{
  "arch": "mobilenet_v2",
  "model": "multi-label audio tagger",
  "dataset": "synthesized solo parts of chorales (CocoChorales)",
  "train_examples": 39062,
  "gain_aug_db": 10,
  "time_shift_ms": 50,
  "n_mels": 40,
  "hop_length": 160,
  "input": "log_mel",
  "spec_augment": true,
  "win_length": 400,
  "norm": "batchnorm",
  "hidden_act": "gelu",
  "depths": [3, 3, 3],
  "kernel_size": 3,
  "stem": "single",
  "expansion": 4,
  "widths": [192, 192, 192],
  "num_labels": 51,
  "init": "kaiming_normal",
  "residual_init": "none",
  "optimizer": "muon",
  "muon_scale": "match_rms_adamw",
  "learning_rate": 0.003,
  "momentum": 0.95,
  "nesterov": false,
  "orthogonalizer": "newton_schulz_5",
  "adamw_lr_other_params": 0.0018,
  "max_steps": 5800,
  "batch_size": 256,
  "epochs": 38.0,
  "lr_schedule": "cosine",
  "final_lr_fraction": 0.05,
  "warmup_steps": 290,
  "weight_decay": 0.2,
  "adamw_weight_decay_other_params": 0.05
}
Rows from block 4, named by matrix and row number. Each number is 128 + 32 x the weight over its row's rms, rounded and kept within 0 to 255. All counts start at 0. Numbers have three digits each. After the name is the row's rms in percent of the matrix's.
# convs2: project pointwise conv (model.blocks.4.convs.2.weight, 192x768x1), inputs 77-153
convs2.11 098:112145086215116128144132109161129121106136144185144141127154120133123128148091117178179109125224128194085080133100148104096155149144153155084130161113139141095076134156112195115159024142095132119126102143153115113107108109077145141
convs2.12 095:119161131153088116111095181171142127132150125091150143130162131143115109124087112151184089146173145137101093126196107133132123186124116137130178132110101106184095193125047154116138077108193182147163213167088134095112171093105087120
convs2.13 102:126118143152125142144122162152091096093125178102100101122103134106133121166158124098134059100066183094106127136070118137122100144110108098115153154135118105216140101142145151115139124147076130113114030111144085136128126131086111118
convs2.14 102:109126115138159164141158188148136110133125104123153108126126146152147162099168129110165166152173112155028143088083083106115101122114117153104108121138102160155098120165067093156088146155128072084164069135127143122123123183149002137
convs2.15 097:180157116119114123142070105128141158102085140111108123133127109126129103230132085109118133153185160166062118095167126123097113133050106129126189098139149163100139181131131168103126126152104130123124169137110108143134146110132112062
convs2.16 100:188118074137130142125055079175116084143119113078083094149138161164107104080109131178109172074177085157195144090140101113138092091146144159144157113128156153065108118142090160125204184150117171056137112108108142141111124143121080198
convs2.17 100:155143110151027137116134117066149183135123064174108132113142092162092099221049145123118131170107147176149124115155131141148162137134090155188150144113120148135147075126154123112092136092138143173128081151109194100123132151126255128
convs2.18 099:175133134149056074124194108217125157154141136114113105138109078188094101100113105112134142122080198119102119162133065135144132083128133131136180131120171078147104141126147107118132092147054164183096100157119093155123127064083049118
convs2.19 100:178120137134163146135162138158154134124156052093163148189123156125139186168105124123096104107145154107122143109101142173118118097120138138119094139147131145138135053123146155136127142100146166112184059158087084090134125114111126098
convs2.20 102:143144143150156141128179065108145148191090104144129113096156129137160123158159143209099127134082094152148101131094165144115117151134126121119151125146146125102119112132146113099126145103168127181190097104099115144104143120141136137
convs2.21 102:110153160150103124144168125158156130164151162161121129127047108134141118172113181170155134126158134167160107180162130136129124140135104121103206093107113135154137179138167200107111185058193100139116131102098150104148100161123100144
convs2.22 103:123121124166093108137097107117098142092107115144125127076104115104126165119205134162161141152109095181097113141123162108112157125163136129058155124121107164072123131135193089178138194142099121211086077042130083173120129163168102145
convs2.23 098:084081169137086086146118127099123149207109146032110101151121142125130096136091116093080099119078114151136148134129078141108149176160132128169171134110146132128083088146131147113162147176111088062055123145154112100110157159048065202
convs2.24 103:146169131139026144109146125140108126113107118129133106120053071130139130160087086099242127145124080179123084124144168157102099133147130119171182116128136135134147122128121120141133222095081061195167122113119091141146092196130124105
convs2.25 106:132099138161166121113072195076111124097106089151116132108065128110129147183097122129067173167150128127170112123066129144128137088149174122131180124143143136082157133114099148150103130114052138123138106099097179133110125107077130139
convs2.26 092:145165119131214135114172134174091133060078162127090081156155114146119146107101182162146107121137132146142194186052137129094130079089146155133159136101138134141124220153105157131108105104185129061170150099118148170110114106093127135
convs2.27 100:101155176132100090125154152155091125188121133053128108140122094147110094161074133131146181159153136020118139115079144093144119138186130135120135125135103169160075117123106124123137118109124104140110030165136049134097128135144130169
convs2.28 100:132137116118147111146188059165116141085142131162149123143124139118127154166164132130093116137146110095130148180153118145150157143095124131117139170123135128158126019141127133140070166122173120192146202106155111139138110163135118129
convs2.29 099:099154113157092112134128106105173145141119187090113094138095128150144162168223183147111091143095118041138082095167110118149150101183138135096131122141130079075123086098030149103112114151117122081149096150106209096142131093103171135
convs2.30 104:170137158107155139162122150168184122155120100140123136125132129125121142165192136155123104166182152137130135118082130153144086129144131113122173110147086086111095117143164115110150134118143089113100251047151183122127138165096161096
convs2.31 095:177152161130100142116054133103141119097093121110163090155106079119116131156122064151136109115092074121108164158184058110083074137124127167084160128142092148121148142085175148120099129089086063172148130126126079158121159147122133126
convs2.32 099:151139150140089153091072102125126140084164101127142116108168065174129134074161086048067161164119128156070151086120148145146186179097122134128177101149140157205133080112122102115120034130071130092121184140134074149108182119076101089
convs2.33 092:095135124074162128115135091215127106153102047129131125114146079104138076140105138127153125183136152098184178137126173159109112096109135130129147102112167131157142109136197109121167111143171073191129187133130205081162097152128225146
convs2.34 098:075126152151137116104164131129171118175117089090140162080156097147076141139222130159110113154154171162138177168124133104093109128113142114115173120128106118142133162189110078118098168163093111122154105057125114128065086090166231101
convs2.35 097:072080125159089155135146120132090111144111083168149082175114137133160139147109144127063147087118154114114115142160082105089161113186128084068102160124153124045122062124139145138093105121133057166122071164149096146131134131150164120
convs2.36 102:129135138110096147105092053100174144124113091125153156138164135119122119131161084077177098152132166140043078106120130141121132152117144132134161143126161131125132099071178139120173139117185166181103104107157087103096082090116050063
convs2.37 094:130170174133109118127111136118151124210121170183140156088167135156131112108175110136172122111123149167056121109183089102126159149176140126108160099140106162098104156085132118113152164089108152147117109157145068105132148111100062111
convs2.38 095:079114124174084145116076103110096095098088145090096126142126179131137095219189082080102135146179051172119084141197069147154114175104124141108090121102113124087127119138118067128110109109073094084120174104146151100093102175089076171
convs2.39 103:194129156142144160127144104181088119217148136101153101130141071110143120177129149117149130141091118173171175164089151134154167148134094126145111098123111124095131104135147166126126129151140148166122100108141092108124127116198113161
convs2.40 096:101117153104148131134121068098087119100132103155088149190126171163134142222166112139110109138109087140068162103156087161100089099100125118113165141138130094143126100110115161133170107152118131176122089165100088139120158137159122084
convs2.41 103:095104156065083139122042171152109102132153079119105103112101089114155142155094083099150183101161140140139155103126173129110122103111123137055147142115093174155139184129099089109160172120105151131109220115111201133114115121125084114
convs2.42 104:157149101172110114123098120149113157187146168115166124143131050157146171112144084117076137133200159088152109159076082144142141153140107138140147125127110155099135153127122096104150032120124161166156103219116074091151139118108149208
convs2.43 100:098133137157138066142160137105169102078166125077166116127132165144116086136064144101146125171055176056095093106158110093098137092117116146115122114143155148189123119114240140191124181116147080092129135177104134119140128138138190112
convs2.44 097:082146097143128102109098111110147134183111145134098145098109145116113104091150135157122166149127160169091120145098162138168176178137136101122157152141131150083128098101100114101166089131043132133111085131132118111109148117161068121
convs2.45 097:077138154150106174117101216126200063138105142107095135129113083143145100086103096073131101129185134174103115101151171107105137141092143124132143117125114176160153119119118097154177190135131163119142120106150118120130121162116140159
convs2.46 104:118147157121070136131114140170103171105089140158107126167109088136127117185142132213194155126092183130128094173152120155134130123132101147147144124149110141126079082119089158141132086105177112155129211118145106096165169108127123098
convs2.47 103:082129143097214117123153134129126118130137136145173100099113138122150113141081168171195152156137159161118097104094143114128171130074154106123129148119095163158114127111113111117102057149146132175147091156128073114104110127144043124
convs2.48 096:152135152120140137138032128133099096156148151053139145135141120103143146207150116138158136150097160115153114159139154096114126143125130153067047146127093112062113108111148104135173091129186078105125109177128168112124114129150206096
convs2.49 103:121141121144181109101142161102133101120096072226136145138095176136126113145107194095085165131031047113130126167133149146140146121083164109082086155099122087085132152135140123101131111133156145125112115105106194131114149201152079111
convs2.50 096:105131128142091110147185097110125149122084153094064115151118159156158132202103156205092155118197069160116140146138072173105168157117100163079113132161114105160120168142119127144157110164153117059118151148148085111107125143122145115
convs2.51 100:157119128096130145157088131096092139084114112171145135129110132143169106110250128107143080102057068130136162174176071115153116120106151085123133125129108129127128188129222127172100092117148168087162183095136181121135140129097072124
convs2.52 103:047108170110170120102122114148124170178153098134085123136070128142131133133115132112095158128136207110169129154143107122121117133163064109159096129175103093129136065145149099142149145171095112156113108132116133134129105211146039175
convs2.53 099:190108102094142150112109177172139151169124156142137141120135057099143125044123142176169088127217076108145172126120206117144159116162127151132128149143107169079088116136148102094106144116085137069160204121107205156134151076141092100
convs2.54 103:125120136132132128102139190155074117167149143125109116132154075091117129143187121146115169165130049132121110107085162139160128132187137114117161104131116102209129127089198106106069074107222194105124158106143141133135127146116098131
convs2.55 101:125203149133170101144188138123170119127158146151164165126111161111171130159136129124151175144128145133135130137089174173146133067141114144101133109136118170084075133082116147097152212128189153082133116154128124128112105128123159108
convs2.56 101:108139120129140099111160142212140159137093118073115188171149141137090123117168087122151164129121089078158104115121133082145108161118167091139067128118122104125139157126199182162145255124171100086127136120129191150109149057153175106
convs2.57 102:173142146135061110134148088140117141113100119103129100132143135118113129101077142198145140142098162119135105132136141200111137117131117160124155119153149102131104153134146077127088041131131153139088062101157194165121132149154140172
convs2.58 101:112132129141112141149135153163098121134085153106111139131129181164139125094199104157069138113127121124105171120165083100107139159134119093169153119102119113091107129115162082129136135143117155135087123171107164140138132142157100161
convs2.59 098:151120132121220107141173163180120130182112143148150123186158082089178139230129108103217118136113095113097147157132152129158107110153079154168141144128155117116135155162165094130145123116109179076089171190083116117122166118156089164
convs2.60 097:190057143143107123146178161115086131139094125122138084134102165171150130244140156121186118131157129136165108118148109104089128098134157158140075136123148140176116125131144109160076156135189139116105069084143122161171147183148202099
convs2.61 098:073135100124129122148117133146125129115114097094144150156141151131152136174205116120001137126056139082102109107092111106127103163122103126134101119148116102143127172114067177119118108186068127057141146178147107129134131117179152159
convs2.62 100:109126172110096114154187179091126131106095144192163149127143127145126126115127091128147117122125111131120123126129129075133160111065133142109216119132114142125152144110078118114188135163085092125174130179111194119136104120106133144
convs2.63 102:143147141162146107127095138087125166197190121139137166129141170112117127143119164127146121138132094134131108153175130147098125109163105210122177174133078121167098105121174141103116200166202100173146174084126154152133075122102149140
convs2.64 099:172089181117159171102069089109118117146117139140135058138087129108116103111166135090109093137127107141069137131147126186133145130129130101117153143144123093192126117116101182095127166173139173109120033130112099152144112142158101123
convs2.65 100:124141124126060132163072090133036156133124173058145112139151091155136126172118121190155139105215097113118142112138098109143140102125114121133127132156122145136140096122122200131119065128144086131141168118097118171185112125171069120
convs2.66 101:105123122154103145122063140143094144061121177130111056198110152141126156051189134149049113112057135068139148161131063148127100117135149099120189141137157124142099102149145117125100046116096103087165154179088142106124158137096079108
convs2.67 103:119109123151194083110085113091141077093135141124103141160134142133143109087183097053192132123119156079076096173089082142144119079153162155063127149141145143188150087106141141160080175112155133107118138126133078143117134121127131115
convs2.68 100:053175137130158162132101078123104122127099176142120173140104123135126083148121121113087188119129076106085115133126129095097119107134097084146065135120156100074151132082135115146136109084135114192107083107102126156106156117142078122
convs2.69 105:062121183087132093113166145135151157192114123102099133109178094116111127228126136135103100130076182165149131102126164175125148140125137156085150129131129126189113148137082150133191068165139170130166097150140123130164114123107144157
convs2.70 100:137055112149156158097144131104133149134105108170135128107126127103174104237143144090083125107128143099125158165067169112109147120135096131116120133145162100118148200152080130147081177111101148103193154113146135122174111114141141102
convs2.71 105:143133126119209138091136174082140127117106090137126170143138111126143123135159150142059106136123124100183176153118145102128119119119119152126107137147119145127120177106110164109111146120127101143150097108100061129127144120129202119
convs2.72 100:091159104131136110115065149128102105171111177123145104148067168130117120095119121114099162153188155150183126139133161088118118153146143107110125138124151132109137167115122093107115113100165133138082116148157174109133102107132157164
convs2.73 097:128102082102111166139059102111163110106168142114146132148142149133112086107090109107157145084144059189000116095118107135150132129069153116049177152128124114225150099160085110152109071104076126112146161113153084119078138082136045084
convs2.74 105:137126117123093099164174126158130148169151123194108129122094125134124182124123151161155133118123207085193097121174170096106116123108095142116206116136147106109174182131158126133123163126141119139092108110149151148136114151136137125
convs2.75 103:093108114091097137140001143124130173159142129147161152150125128120113097083152122091133065139151115089078114148140084102104144120113093163103079144129137133119136056102126130122127072107108120118179097152129094119109126146178103196
convs2.76 096:056091150137133111126108128128120131170121141104150112104181191121140128093098138061211147104097152140176118129132178082090115129135123157128090145133125102147147134102181089141181176131111187086162159077113102139098127058161133126
convs2.77 105:044108095147116135092195135130078115136139114098154116136103192115161105092187141153197132114053100060124147183164164141142143126160150117144174098168136119122131123130085144143095152130134133090152092133094124091132143132109174176
convs2.78 100:147141124152112152132037139093135147158143102114097117124116055087159113124106136132157130100096100094109088113181185149092107094137095158114101117116159164179138066130112154150130167148094122112137079138109145124142116124155178123
convs2.79 101:168157138121148119150070129080131138079140150085085147105137148103125140214132097128117156157161126172095152103171126087091115147129133149110055139154119112141112139130159127147156113097158100078116107158141186160141133137082214167
convs2.80 096:102129165190063130144037208135131096136099123183149108110124146157173118122096101189159115121147117147049128103104152145084142133184085159125114144123113122149174188100123112162096109091121114193176183105167089115130093125092066149
convs2.81 100:128144152134188114107092093159104125079131132122131108128157102107121172160126103139129135093192070111061128130173137178131108124138134131118103088132138176108143137113215170118108126100181096101128097112146084104182148167100048124
convs2.82 105:118167119140124115136122111099092120110136100146132150130097136099132099090128117120120197110203136112022121093042145108170192159099153136112110138143132105134140138113168153167137130114155123131098183192110096133096163141133111126
convs2.83 095:129173134126151155103123129103115099121155143076121107098133138136132152150067081108105155099093039136091157150162111099124095110147151111137206114115142154179124054116131153115112089132193118068146074116161064095154135105112078171
convs2.84 102:148093161153164073142091078199167140138137118159094081143154128111138159047079108135147075120134141139134149188077108124128153155124166136128109135154156139146160109141102151104138161112140117199135116165102148137137138128144117132
convs2.85 102:163148161090163114109110178091086123123108167138104152163197220140114177163182085119126111105080044108162128127218061155100097112135104139139105142143150085180135150105120107170131049124209084114157252131143181160142160109104117168
convs2.86 096:142118093130100122135242116146161104084145122189110152065140178153110150162174127116125170139076081157105110112149188152106126106120118136110067141153130118162123044133091093127168171125100146116181100125170183108150092154120128161
convs2.87 093:121193143135166106109133098098132089135139121078106157141113162085152189088101128117109144190149116134152162166109205120162130102147121068083149132153124149156122133146123146120146091189084138117184127110147214135136090112114098135
convs2.88 099:104140083089104121147138105118095104150144170134121110119117105173141111085126142131177120163116129067228101123104119194132140152147130131125112105130121131155165143129176171068156148092143148109108094120134134104142103060045086116
convs2.89 091:166108119151106162112140117148161119127152113107125169136108114097112161119135152081082122108164153137142100052122151171098151146127160121109095138146141116126131165114130117131142102205083099133143227100141078147128092098142235093
convs2.90 096:160132147067141095129188120094133129173154143131148134125155139167131128119086139100141110160085113126128157160163121146167089157147098137082118092121151127129157174136120170144079174087142112115128135125097115123129132120122087128
convs2.91 107:124133132146057115139131102108122076195139105193147132125106160155128132089058132093114148153199110091140172105186100145137137107189133159131098117117134122120087131120087142172112136147170074078145146090114034151113118137121149148
convs2.92 098:100164130162134171098103120163190152118120181086133130172149073113117116113087109166095130120138123172098130131110190140127129128107115091142202121108142115133154048112114181089163107101220163127137129124122171144113160137173140101
convs2.93 101:123123142081136164123135164170051136085131171163111137130108101116126117099108142187178120122155174090131085055082087159131123120105103112141088170122110112151122130159106146150131177107098128124115079152103119080126136175119156131
convs2.94 097:131117129165144140118052141075132117112136123128179147150138146143103116095121095056050122102095117092151151132100071104105149122117154164075163127132153137127111133082109112145082160117126151147127120156108081097122150089130016104
convs2.95 099:118121123075158152137132125142111144073118112134147102147100127087121131146197157155129124102142191128168119131135152160137119095131087153100165136145132091084093185104176158121140120103020169137148064167108143136120115068130217139
convs2.96 102:139127094138219141113126113112106161141149165137125150189091120108122090043149111064167098127136120077134177152095177153153130171154122119128150138137130103147140184116138122104122080076141127085114110133139090118172115130149132122
convs2.97 101:109126125135149118143184106157122146150169087101181126105100124168109089139195146139102104169083110109102070150121105140155169128126110155092153124139142119068104141084064119108106064114153144106099106157126140089121108143114240145
convs2.98 099:162087083129135146118110094133109127204144129143137146135145127101136120152097082114142107102136096104151068093108122104120102143173117099111186122124146125109124116148134147133141160146109183081057227223156103093118091188099172153
convs2.99 103:117086131125133167111063117168135131079167076098126119122151131137115101167121123095200162120038148076111112154056098136083096124077106097106195108158150149183110208134133187160151086148146103151132178110149128142105153082121148159
convs2.100 098:133073128155137139123159091176135139132168130075141078134152079124148155149084110141163162140100101153118177157096148150138159135158104157176148155114132100167122163139083152129158165172110156106138071127131148151184107129083123124
convs2.101 104:183162121128137132138157220127069121106166113155135143144172108153124146134245113109124080165103111103066125152111092137098147157138147130106083115127147138101133132132133139077176074107158173169102106090172104110130132068080073108
convs2.102 093:179192128118139162136073113105146134092148130091123148096133162121150112061107131136139163147056139078075086145206096119149158153120102153135241101126135188090137057112127150107173119123118110125132161168074170071119151129115000101
convs2.103 102:162157152108123099114141099122112134091139155094108132153118123094097153134082129142122144132054189095210174107177148128154107073133090133100113158125117149130119211093176092152113177156070105150098150182145145135131106109117166119
convs2.104 102:188146134115109127112095145096107134117159117084148137192115076128130152146100151126174130156133130143108131120176148161138112139137116138126113147109096141176134071133120083093137132131132097164137106118151072116104176107132129161
convs2.105 102:093089121097125144098208067139109117124131064136143103102073055139092126145097119148196117090122132104130168153116117131163129071127112073167210140132124079157147110139102077077109071105112165160163124097134161110137182143155156097
convs2.106 098:143081135128102151148179129143120173059111123096117102131061096153118086136121133164102104155143106121153160154113015138122146113167127145160108124140085115094091113147139094130121212092073106113137152192167075133103127182129212142
convs2.107 102:173094132114107130146170108131111124160105138158130121145142092142125087043146077091070110155051119009238116137112108134121181168130111139106045107142137106141113205110121173083131183107054142078098081164122050118114185116134092138
convs2.108 102:125143127107157108128067132123086132150125132146160093145108098104153153087116153146135091143169166138106136159101077115128137116113137104103091088132146133112171132151059147135127046138195066121165061121136254154148127187100211182
convs2.109 104:111134170105105131152101130136125129126125147114118165130111168113113116147147120138162114115051185093122099104184168139120134165107144145091112108134165169087145130140174106157163087125198122216098099156153154142102124135106112149
convs2.110 097:141107147139141143131158095086128129121115128191148162166130146115123129171170124152077098086170144087083155169155109116166188123114122120074144132110132123187100190162059134143091053161057137124131132119091132094119120122138053146
convs2.111 102:107133152153091121150103102146138151113111119095165098101122178146092140182113107164110099121149129120049111104078119059117123139135107133153102126141107132157121109096068123124097109129141138165111219091088175141104141129097142119
convs2.112 099:117168116139036152152121160117118129113097171153153128144185069168147101153132151109140122140117150146123151162234056188106118142141113149154070161116130091116116123115106126137120099144158136095102169151120162142125132144125109151
convs2.113 094:132099110142155132105158185068131122136109094143110086128145108156110084111089141116253051143078162117181121171167065148114133160127137084162097160132147125159125129135136125130103172146199120126117239075123036133157151152147138118
convs2.114 101:153132120142088147127183157089161130149154139133133061124135105121128122052073132079206132124091114079079085111152077071111159144158153139143095129133132172142103140121127129094160165122078105104112145080104172158163104107123184133
convs2.115 102:186099142079152145120197171131171099113125140125151118141213132153123127059119116154193127123145216173129130118196066176136123114103146096146158150116106159074118137147122172156149044081125091184125058185194175113112134109119001123
convs2.116 099:105121114174116113149081120153134116114159072088150162075090165131126149163129135129138138140103138169086166122164139155124131126096161138138065108128105121178142156151097107132082086127181084102137181114140130111134132139108196103
convs2.117 099:125139101135118125164055168219133121161153116122139154136098163123125148138074116138178114149192165065116156149122158083111138121127135118133137134136165146079119035131154162115082119082158106133105090189113146159105139121134095176
convs2.118 103:160135138136171149179088113159047184134148083117131114083115100116150127082109129134100131119170115152098100092096094132122159161100146126167124121145113180149090095146153162110164237125136123186131157075180076150128155116149140102
convs2.119 094:112135137081112099128066085149152142144079112101095141120105107115167106106120132112115119100138184127100149164123153102075105059121122135168082150132133096127154149117149070120133094131158122118114186126126174150124092116142126143
convs2.120 098:120127105138178142138138128131138130123124143158144106137134216177121105096143144183135217104121119142169138132203093156134127131161137148092159146114088188177112096110132199136099171104095132069152116144136164118127161166100096170
convs2.121 098:135124149111129136126036168099136148094094122108171090137151109138117103136192109138118156130194192113103136120060087154182138101125135121134148147116127113124108187145141108106153140121156150110066209078127082192138119101127073121
convs2.122 102:063126120162137145123187116088166131237124161118163166112144142138140175066127120116159112109117163157178127123141140148103125142198129133121079143133138105067097097136093116144095122167181089117203131096104216173122123148136157136
convs2.123 102:181102167146161085124153098119128130103103113131096139150096129182146099117180138087157139163095143105159162157113064116113164131093128075159130156142111083130134164132136088142145227119033120113164168197148069121131117089124178104
convs2.124 105:137141153114108110156109130114144099142087124183146113130054103106133122129128089062128108137132082218058073113076118127160121143117114181064133128125132096114078188127149078190137050093125185094168204152122068181113118176127123106
convs2.125 102:098124155152141157104155090041173090145097161155098181150136190116146140088133126085014181122133138090161140102155116117111111104171111178106117107099138112154131070117202095105155028164088068113091115197141102113103096141122140144
convs2.126 101:179106145139180149093129112090130146146113135080137089154153138154102109040207135124090135119069172086197139140203094126120117078157145122103024111133162136067155163096100174121141074095163124131121155177142119120126144102132134148
convs2.127 094:138176108079106108121137136170105127170160139119133163170116099121125125126163105154077123134128061122100149183146121136151117145166145063141181152136127155152160147115115078133114115125104135133059121121078057141100109149114127123
convs2.128 103:126140148080172131096158168146128127103121182108109130121151133113131093086135127142107171095126163141071089090129159179138128103092102121147151115147144182165109133145067073143199120100188146112122159148110123130135118079103166109
convs2.129 102:164149133105104122152127138100130140157122111120146136121114105121114160104069108091091154124170070066136146135115146124125115121090119101121122155132124163115105107143050097148183173116120116121044147102158177107117140144155189149
convs2.130 099:172110105090145102102061130089091147136108182171116159106136116144127134137152127119205134142157156192055120150102169116099141120087110134159153126114118105127157136131056173124143181128096191144104165143108154139134141109121000132
convs2.131 104:146118132178134098089059153154122117122152129098095136122116108136102116166110122061132129134067153130133163109191100156115128116110123133119179140126147126156102060133114143132143195081061151074144195134117159082137169155170125064
convs2.132 104:147158168156157116110174105091199125123114100171182124115138134129128109041170148161077155092131137091135116126164115102137144127130125129097143134113136121157089140132109156173137129147130107174098063129078168142124159087107052143
convs2.133 102:190142115122138138149101150173122095129122083128112108148136102142147108255092130149151106126160121180125152100131096094123141120125146089080238115138139137168122151101071159122100045133125140122097202144134120113127142119115197110
convs2.134 102:158139131121153138120038067144136132150106145110106118122120123116096132191059102111199138195164056124058117103150195117122146111169145153092124141114137147102142161125129155104132058121175121055114131092200224102139108056118187046
convs2.135 095:204172142079060167145152080136150131115157134081110086112134139136146139159098144162079130102139087119108095124140082095110151188133151136094208133129079145156126006136125134115120072129096103118148181124142162174148124149093031159
convs2.136 105:116119101111106137135073104056102135169073082128149072083123140147150126074118111122000147095057130141124154125137100064107139162119104152076120113110123154161125157139044073101140104137109140112127109092107143128146128142173187123
convs2.137 099:131057083117152123122065130161124128085156135079076152125178136144090107142124124086139134104173198125202135137147099092107109140138147130132132122123157091106152167119147119110183127134156107081149052081141086135145140085098106092
convs2.138 098:147139135132116139146094137109126141122140158198116097087104081098164100091160111134254122113194120176173152107082116138128117131144100131131150146114133128156130162167145154127119131134157119106193125089128088087128125122137035107
convs2.139 100:107121161173086138138164160120094130076127139132210114130077103109133141049104113086057102158059135092138086114103114167119140163140105167120109151161102104150140105111123092165149128135117159121114144132156080119127134159091072164
convs2.140 104:110150124131099151106123122101149124138115108183125123118160110151120142141104177141102184105087067157138133159147082181115108141100141109064078154107096116077132113108122161129081000119182130150125155094167093130116088072141162089
convs2.141 100:199136121174076110129093112119084179135147130212094095123234124156130157123176124105129194071073102133139181162164055111149141120163148133126133108108146152108127160143119160089163071118101091107121209075114174076124160107126069136
convs2.142 104:112155126093121117127055192095097122101159118106139119114080148136110133101100167025115119129185112170081155072162153130161116166136154110142114142134116132127161107142126096146168134128101110153114189103115168106142103096095046112
convs2.143 098:160132142111175102107186103096121133090113153094086151153116112087103104137128156170168143092129135136166160087102120195100100109126130136120110143132105116244121185148119115158124079130118094169089182111143120151122114097138177136
convs2.144 098:144107126121182102138081102147175105086183108112122113132178143149115109095148144132194164146089069120120136127106140171098125128137138100136161129124145136127104126120208103153178146146167114075131127149116159169126134108099146164
convs2.145 104:080122162111119111097148104104143146121117156175158162161062101145105117199205163095139113110116066088127124138118136120155097186136117106123118136145088140143089091162153157106125109181129110072129136064099071124085132161143000123
convs2.146 096:125120121145081172116174135087100148164056091131141119117138135134116095108126130152204136076131175035159124111150084149075090128132079142113064128088149077194119083124135119084137187137148120178153143126100175116105131095122188156
convs2.147 101:140087130169094128136212148147124114166116113149154158122168131139130125119131119100091161128109120127085140142153135143160177132106143135150073164137112129102133151115166109130092116109144105193170092120133133130099131167168161161
convs2.148 102:128105103176216125123210110085190179098073149164143127172158098125109129146201128163101143096077145061173114138071128146129130166147102123120207110128128140128103145136132121105172107148140125143103013116107136136129126061104118140
convs2.149 098:053141109148137066133133121075078112125130137130129114111136159120107159082124138131093117134090134156007114153139105052166110132175104076126207126129122123088099143120097196147146068139208139135141076170178164108143082094147130111
convs2.150 105:147159096117173156113102121127121145122155105112154169146113156128135156145124124195116170138126137089163111106148194112134095108132107153173141149168144120115112120094097115130076095121142079216085171081111113129112125153144108170
convs2.151 106:139095140142093112144216128093113077097128092214103130111133110180155093160167139170125091136154094098084159122144115163107105094100148118160140124118109146072119175123114062159137099149215103131190085124103129140176118138158204158
convs2.152 103:125117097116096155141149143147151105114152114102138121151083079106170146049166205129161095164126106135083118138141113192150111149099119155148141166142117107142129140087140085175128049131144114155148065142094159122108102115128015096
convs2.153 100:117142145120107146136154147089157135129167123101127122132080120082116129111220120123177150135092198091134115125185110105120170122151123136111160123147112129123093192099075087129089123166160140130146104136124116139099118116139112130
convs2.154 095:155136134171155121093055137093149134165177096102139124177166160136130145152137127130149125159120139099142109129100144067142130165114123132153143130122114172189123053102203151140125074170188147134110106206153172136139139103177155085
convs2.155 101:110149122088049124149088090101127138152114106128101122173091064101121112103111124121145109142079094110062111084182151151153119115099119181135084147127120117149122093087090150106147099112191119149121122164143178131150148151171102125
convs2.156 098:108142145089103145104179110126160149127086159144124110127115083123130155091105145127104165080186109118199122104124165126106144122131098139133062149119079097111147089145122116117187104133170184113163018089124082114108160074152146170
convs2.157 095:117085097142109124126170151164104138056108116109122119148144118148155129052162131149132152127169130103086099136133129139135154150124108162072101101103138136151146075118075067166130080124083128132112104159115191110106098171074142134
convs2.158 100:142116126124201091150158115126166136123127116086148171106141170126126185103185142128145048122204133119087141130096127093105140147093142136108132120137135117190142166128138127134109152086125048123135077085112016131132137142079190069
convs2.159 103:134130139091195151141107167181107127125125144141140099127110131163128100181173127165080119130141147134192106131129136141166131124097134116126133121116122155203143207157136130151088048124102165157122122167147119128097105147115130116
convs2.160 101:041129133164089156131166165144086099182131118113092127123146147092140106129136117130065133106062173074122115129138128156133118114136147080121142108141115110116109116124079113142144174154184137132109100169125081145097147100117215170
convs2.161 099:152131095111171108131110125133116118135125166119104128124117130129166121174212149080141134155171114103129095135157134121148166136147103190130130121137149106158129164153051133154129127127116139098122183142101037163130106144161053120
convs2.162 101:098116136130026082114085151130086111092161122171102135135153136165119127164126107163132126127175166110082088146162063149148088141119169122166129134113113184101112166094073110153115116114160137159147142139159138112159123105125172120
convs2.163 100:095116116144117103141113102105121146116102075143094102083077160129124113160191132195121116087201134148071137107058123175133138112090116123058175129142134116089151197111117099131151127119180134109118101118144145125119125106108080088
convs2.164 102:151099143093180150070195127141122126163116147103110125128058134107151091155034121093143142133167191175114134129208176127129140208128114138122103127147117157091143065157159144189129103129166097118142095157138116142136111172111240122
convs2.165 102:061144174110178091137120117150067095184129201163114146151059148121109115079171143152180130073146147137140085150143150116168125128121170109117165140150089157119078106123113138121088218140108179110105097109115109143136162111159066156
convs2.166 099:091111161142170073154108152137077161107118157174123125146065140125153131124054108125121163139120210142093161139062166121165159172132095176093150118161135097163100227144106143160137074175141150126131106132144075115137161125133079152
convs2.167 097:152112077105092129136189102132090125098116104149125126107099172179144116058137187098090128075179180144187171170157085088145115062120110178106099149142128079095132162095147161119210061122080114131095148094141079178165127183180141184
convs2.168 093:129152130112090092097116096118170155109136112139113106107148101112147119047165114170116151164141166126082096155154157169160113139119144161124159123093140201084125068131170117156187108140094104161166084179095124085148144143116115103
convs2.169 101:166133103137105155154154144096124121198126128079119136119124131136120148129093139084180151144057173106121157106108096067090150124112113153128142176108164163156125131111126138153124178143148079095079159153117040133082099164168145117
convs2.170 100:143084157138124117129143131093151120138158092112104094097084093148116125089119131166042142118152206173110107130129107102138117143139112091054153127081099111167094058143070151137153127165128106130146088158115106184094132139062122220
convs2.171 099:158115119106078132141096126100160103109101154130150106099156147111132101108103115130132112123147212155132134109127149188090089142146161153084117126143145140129157115145137058054186157101107138165138125080153165139156150122084161137
convs2.172 105:108114170154152131129127193166150125148112163137095141073146085147139112109122107149076156113096114162146151098162140123144113144132131127117115119124098133112102000104182093124089126117063108198091225245124086118122149094136114121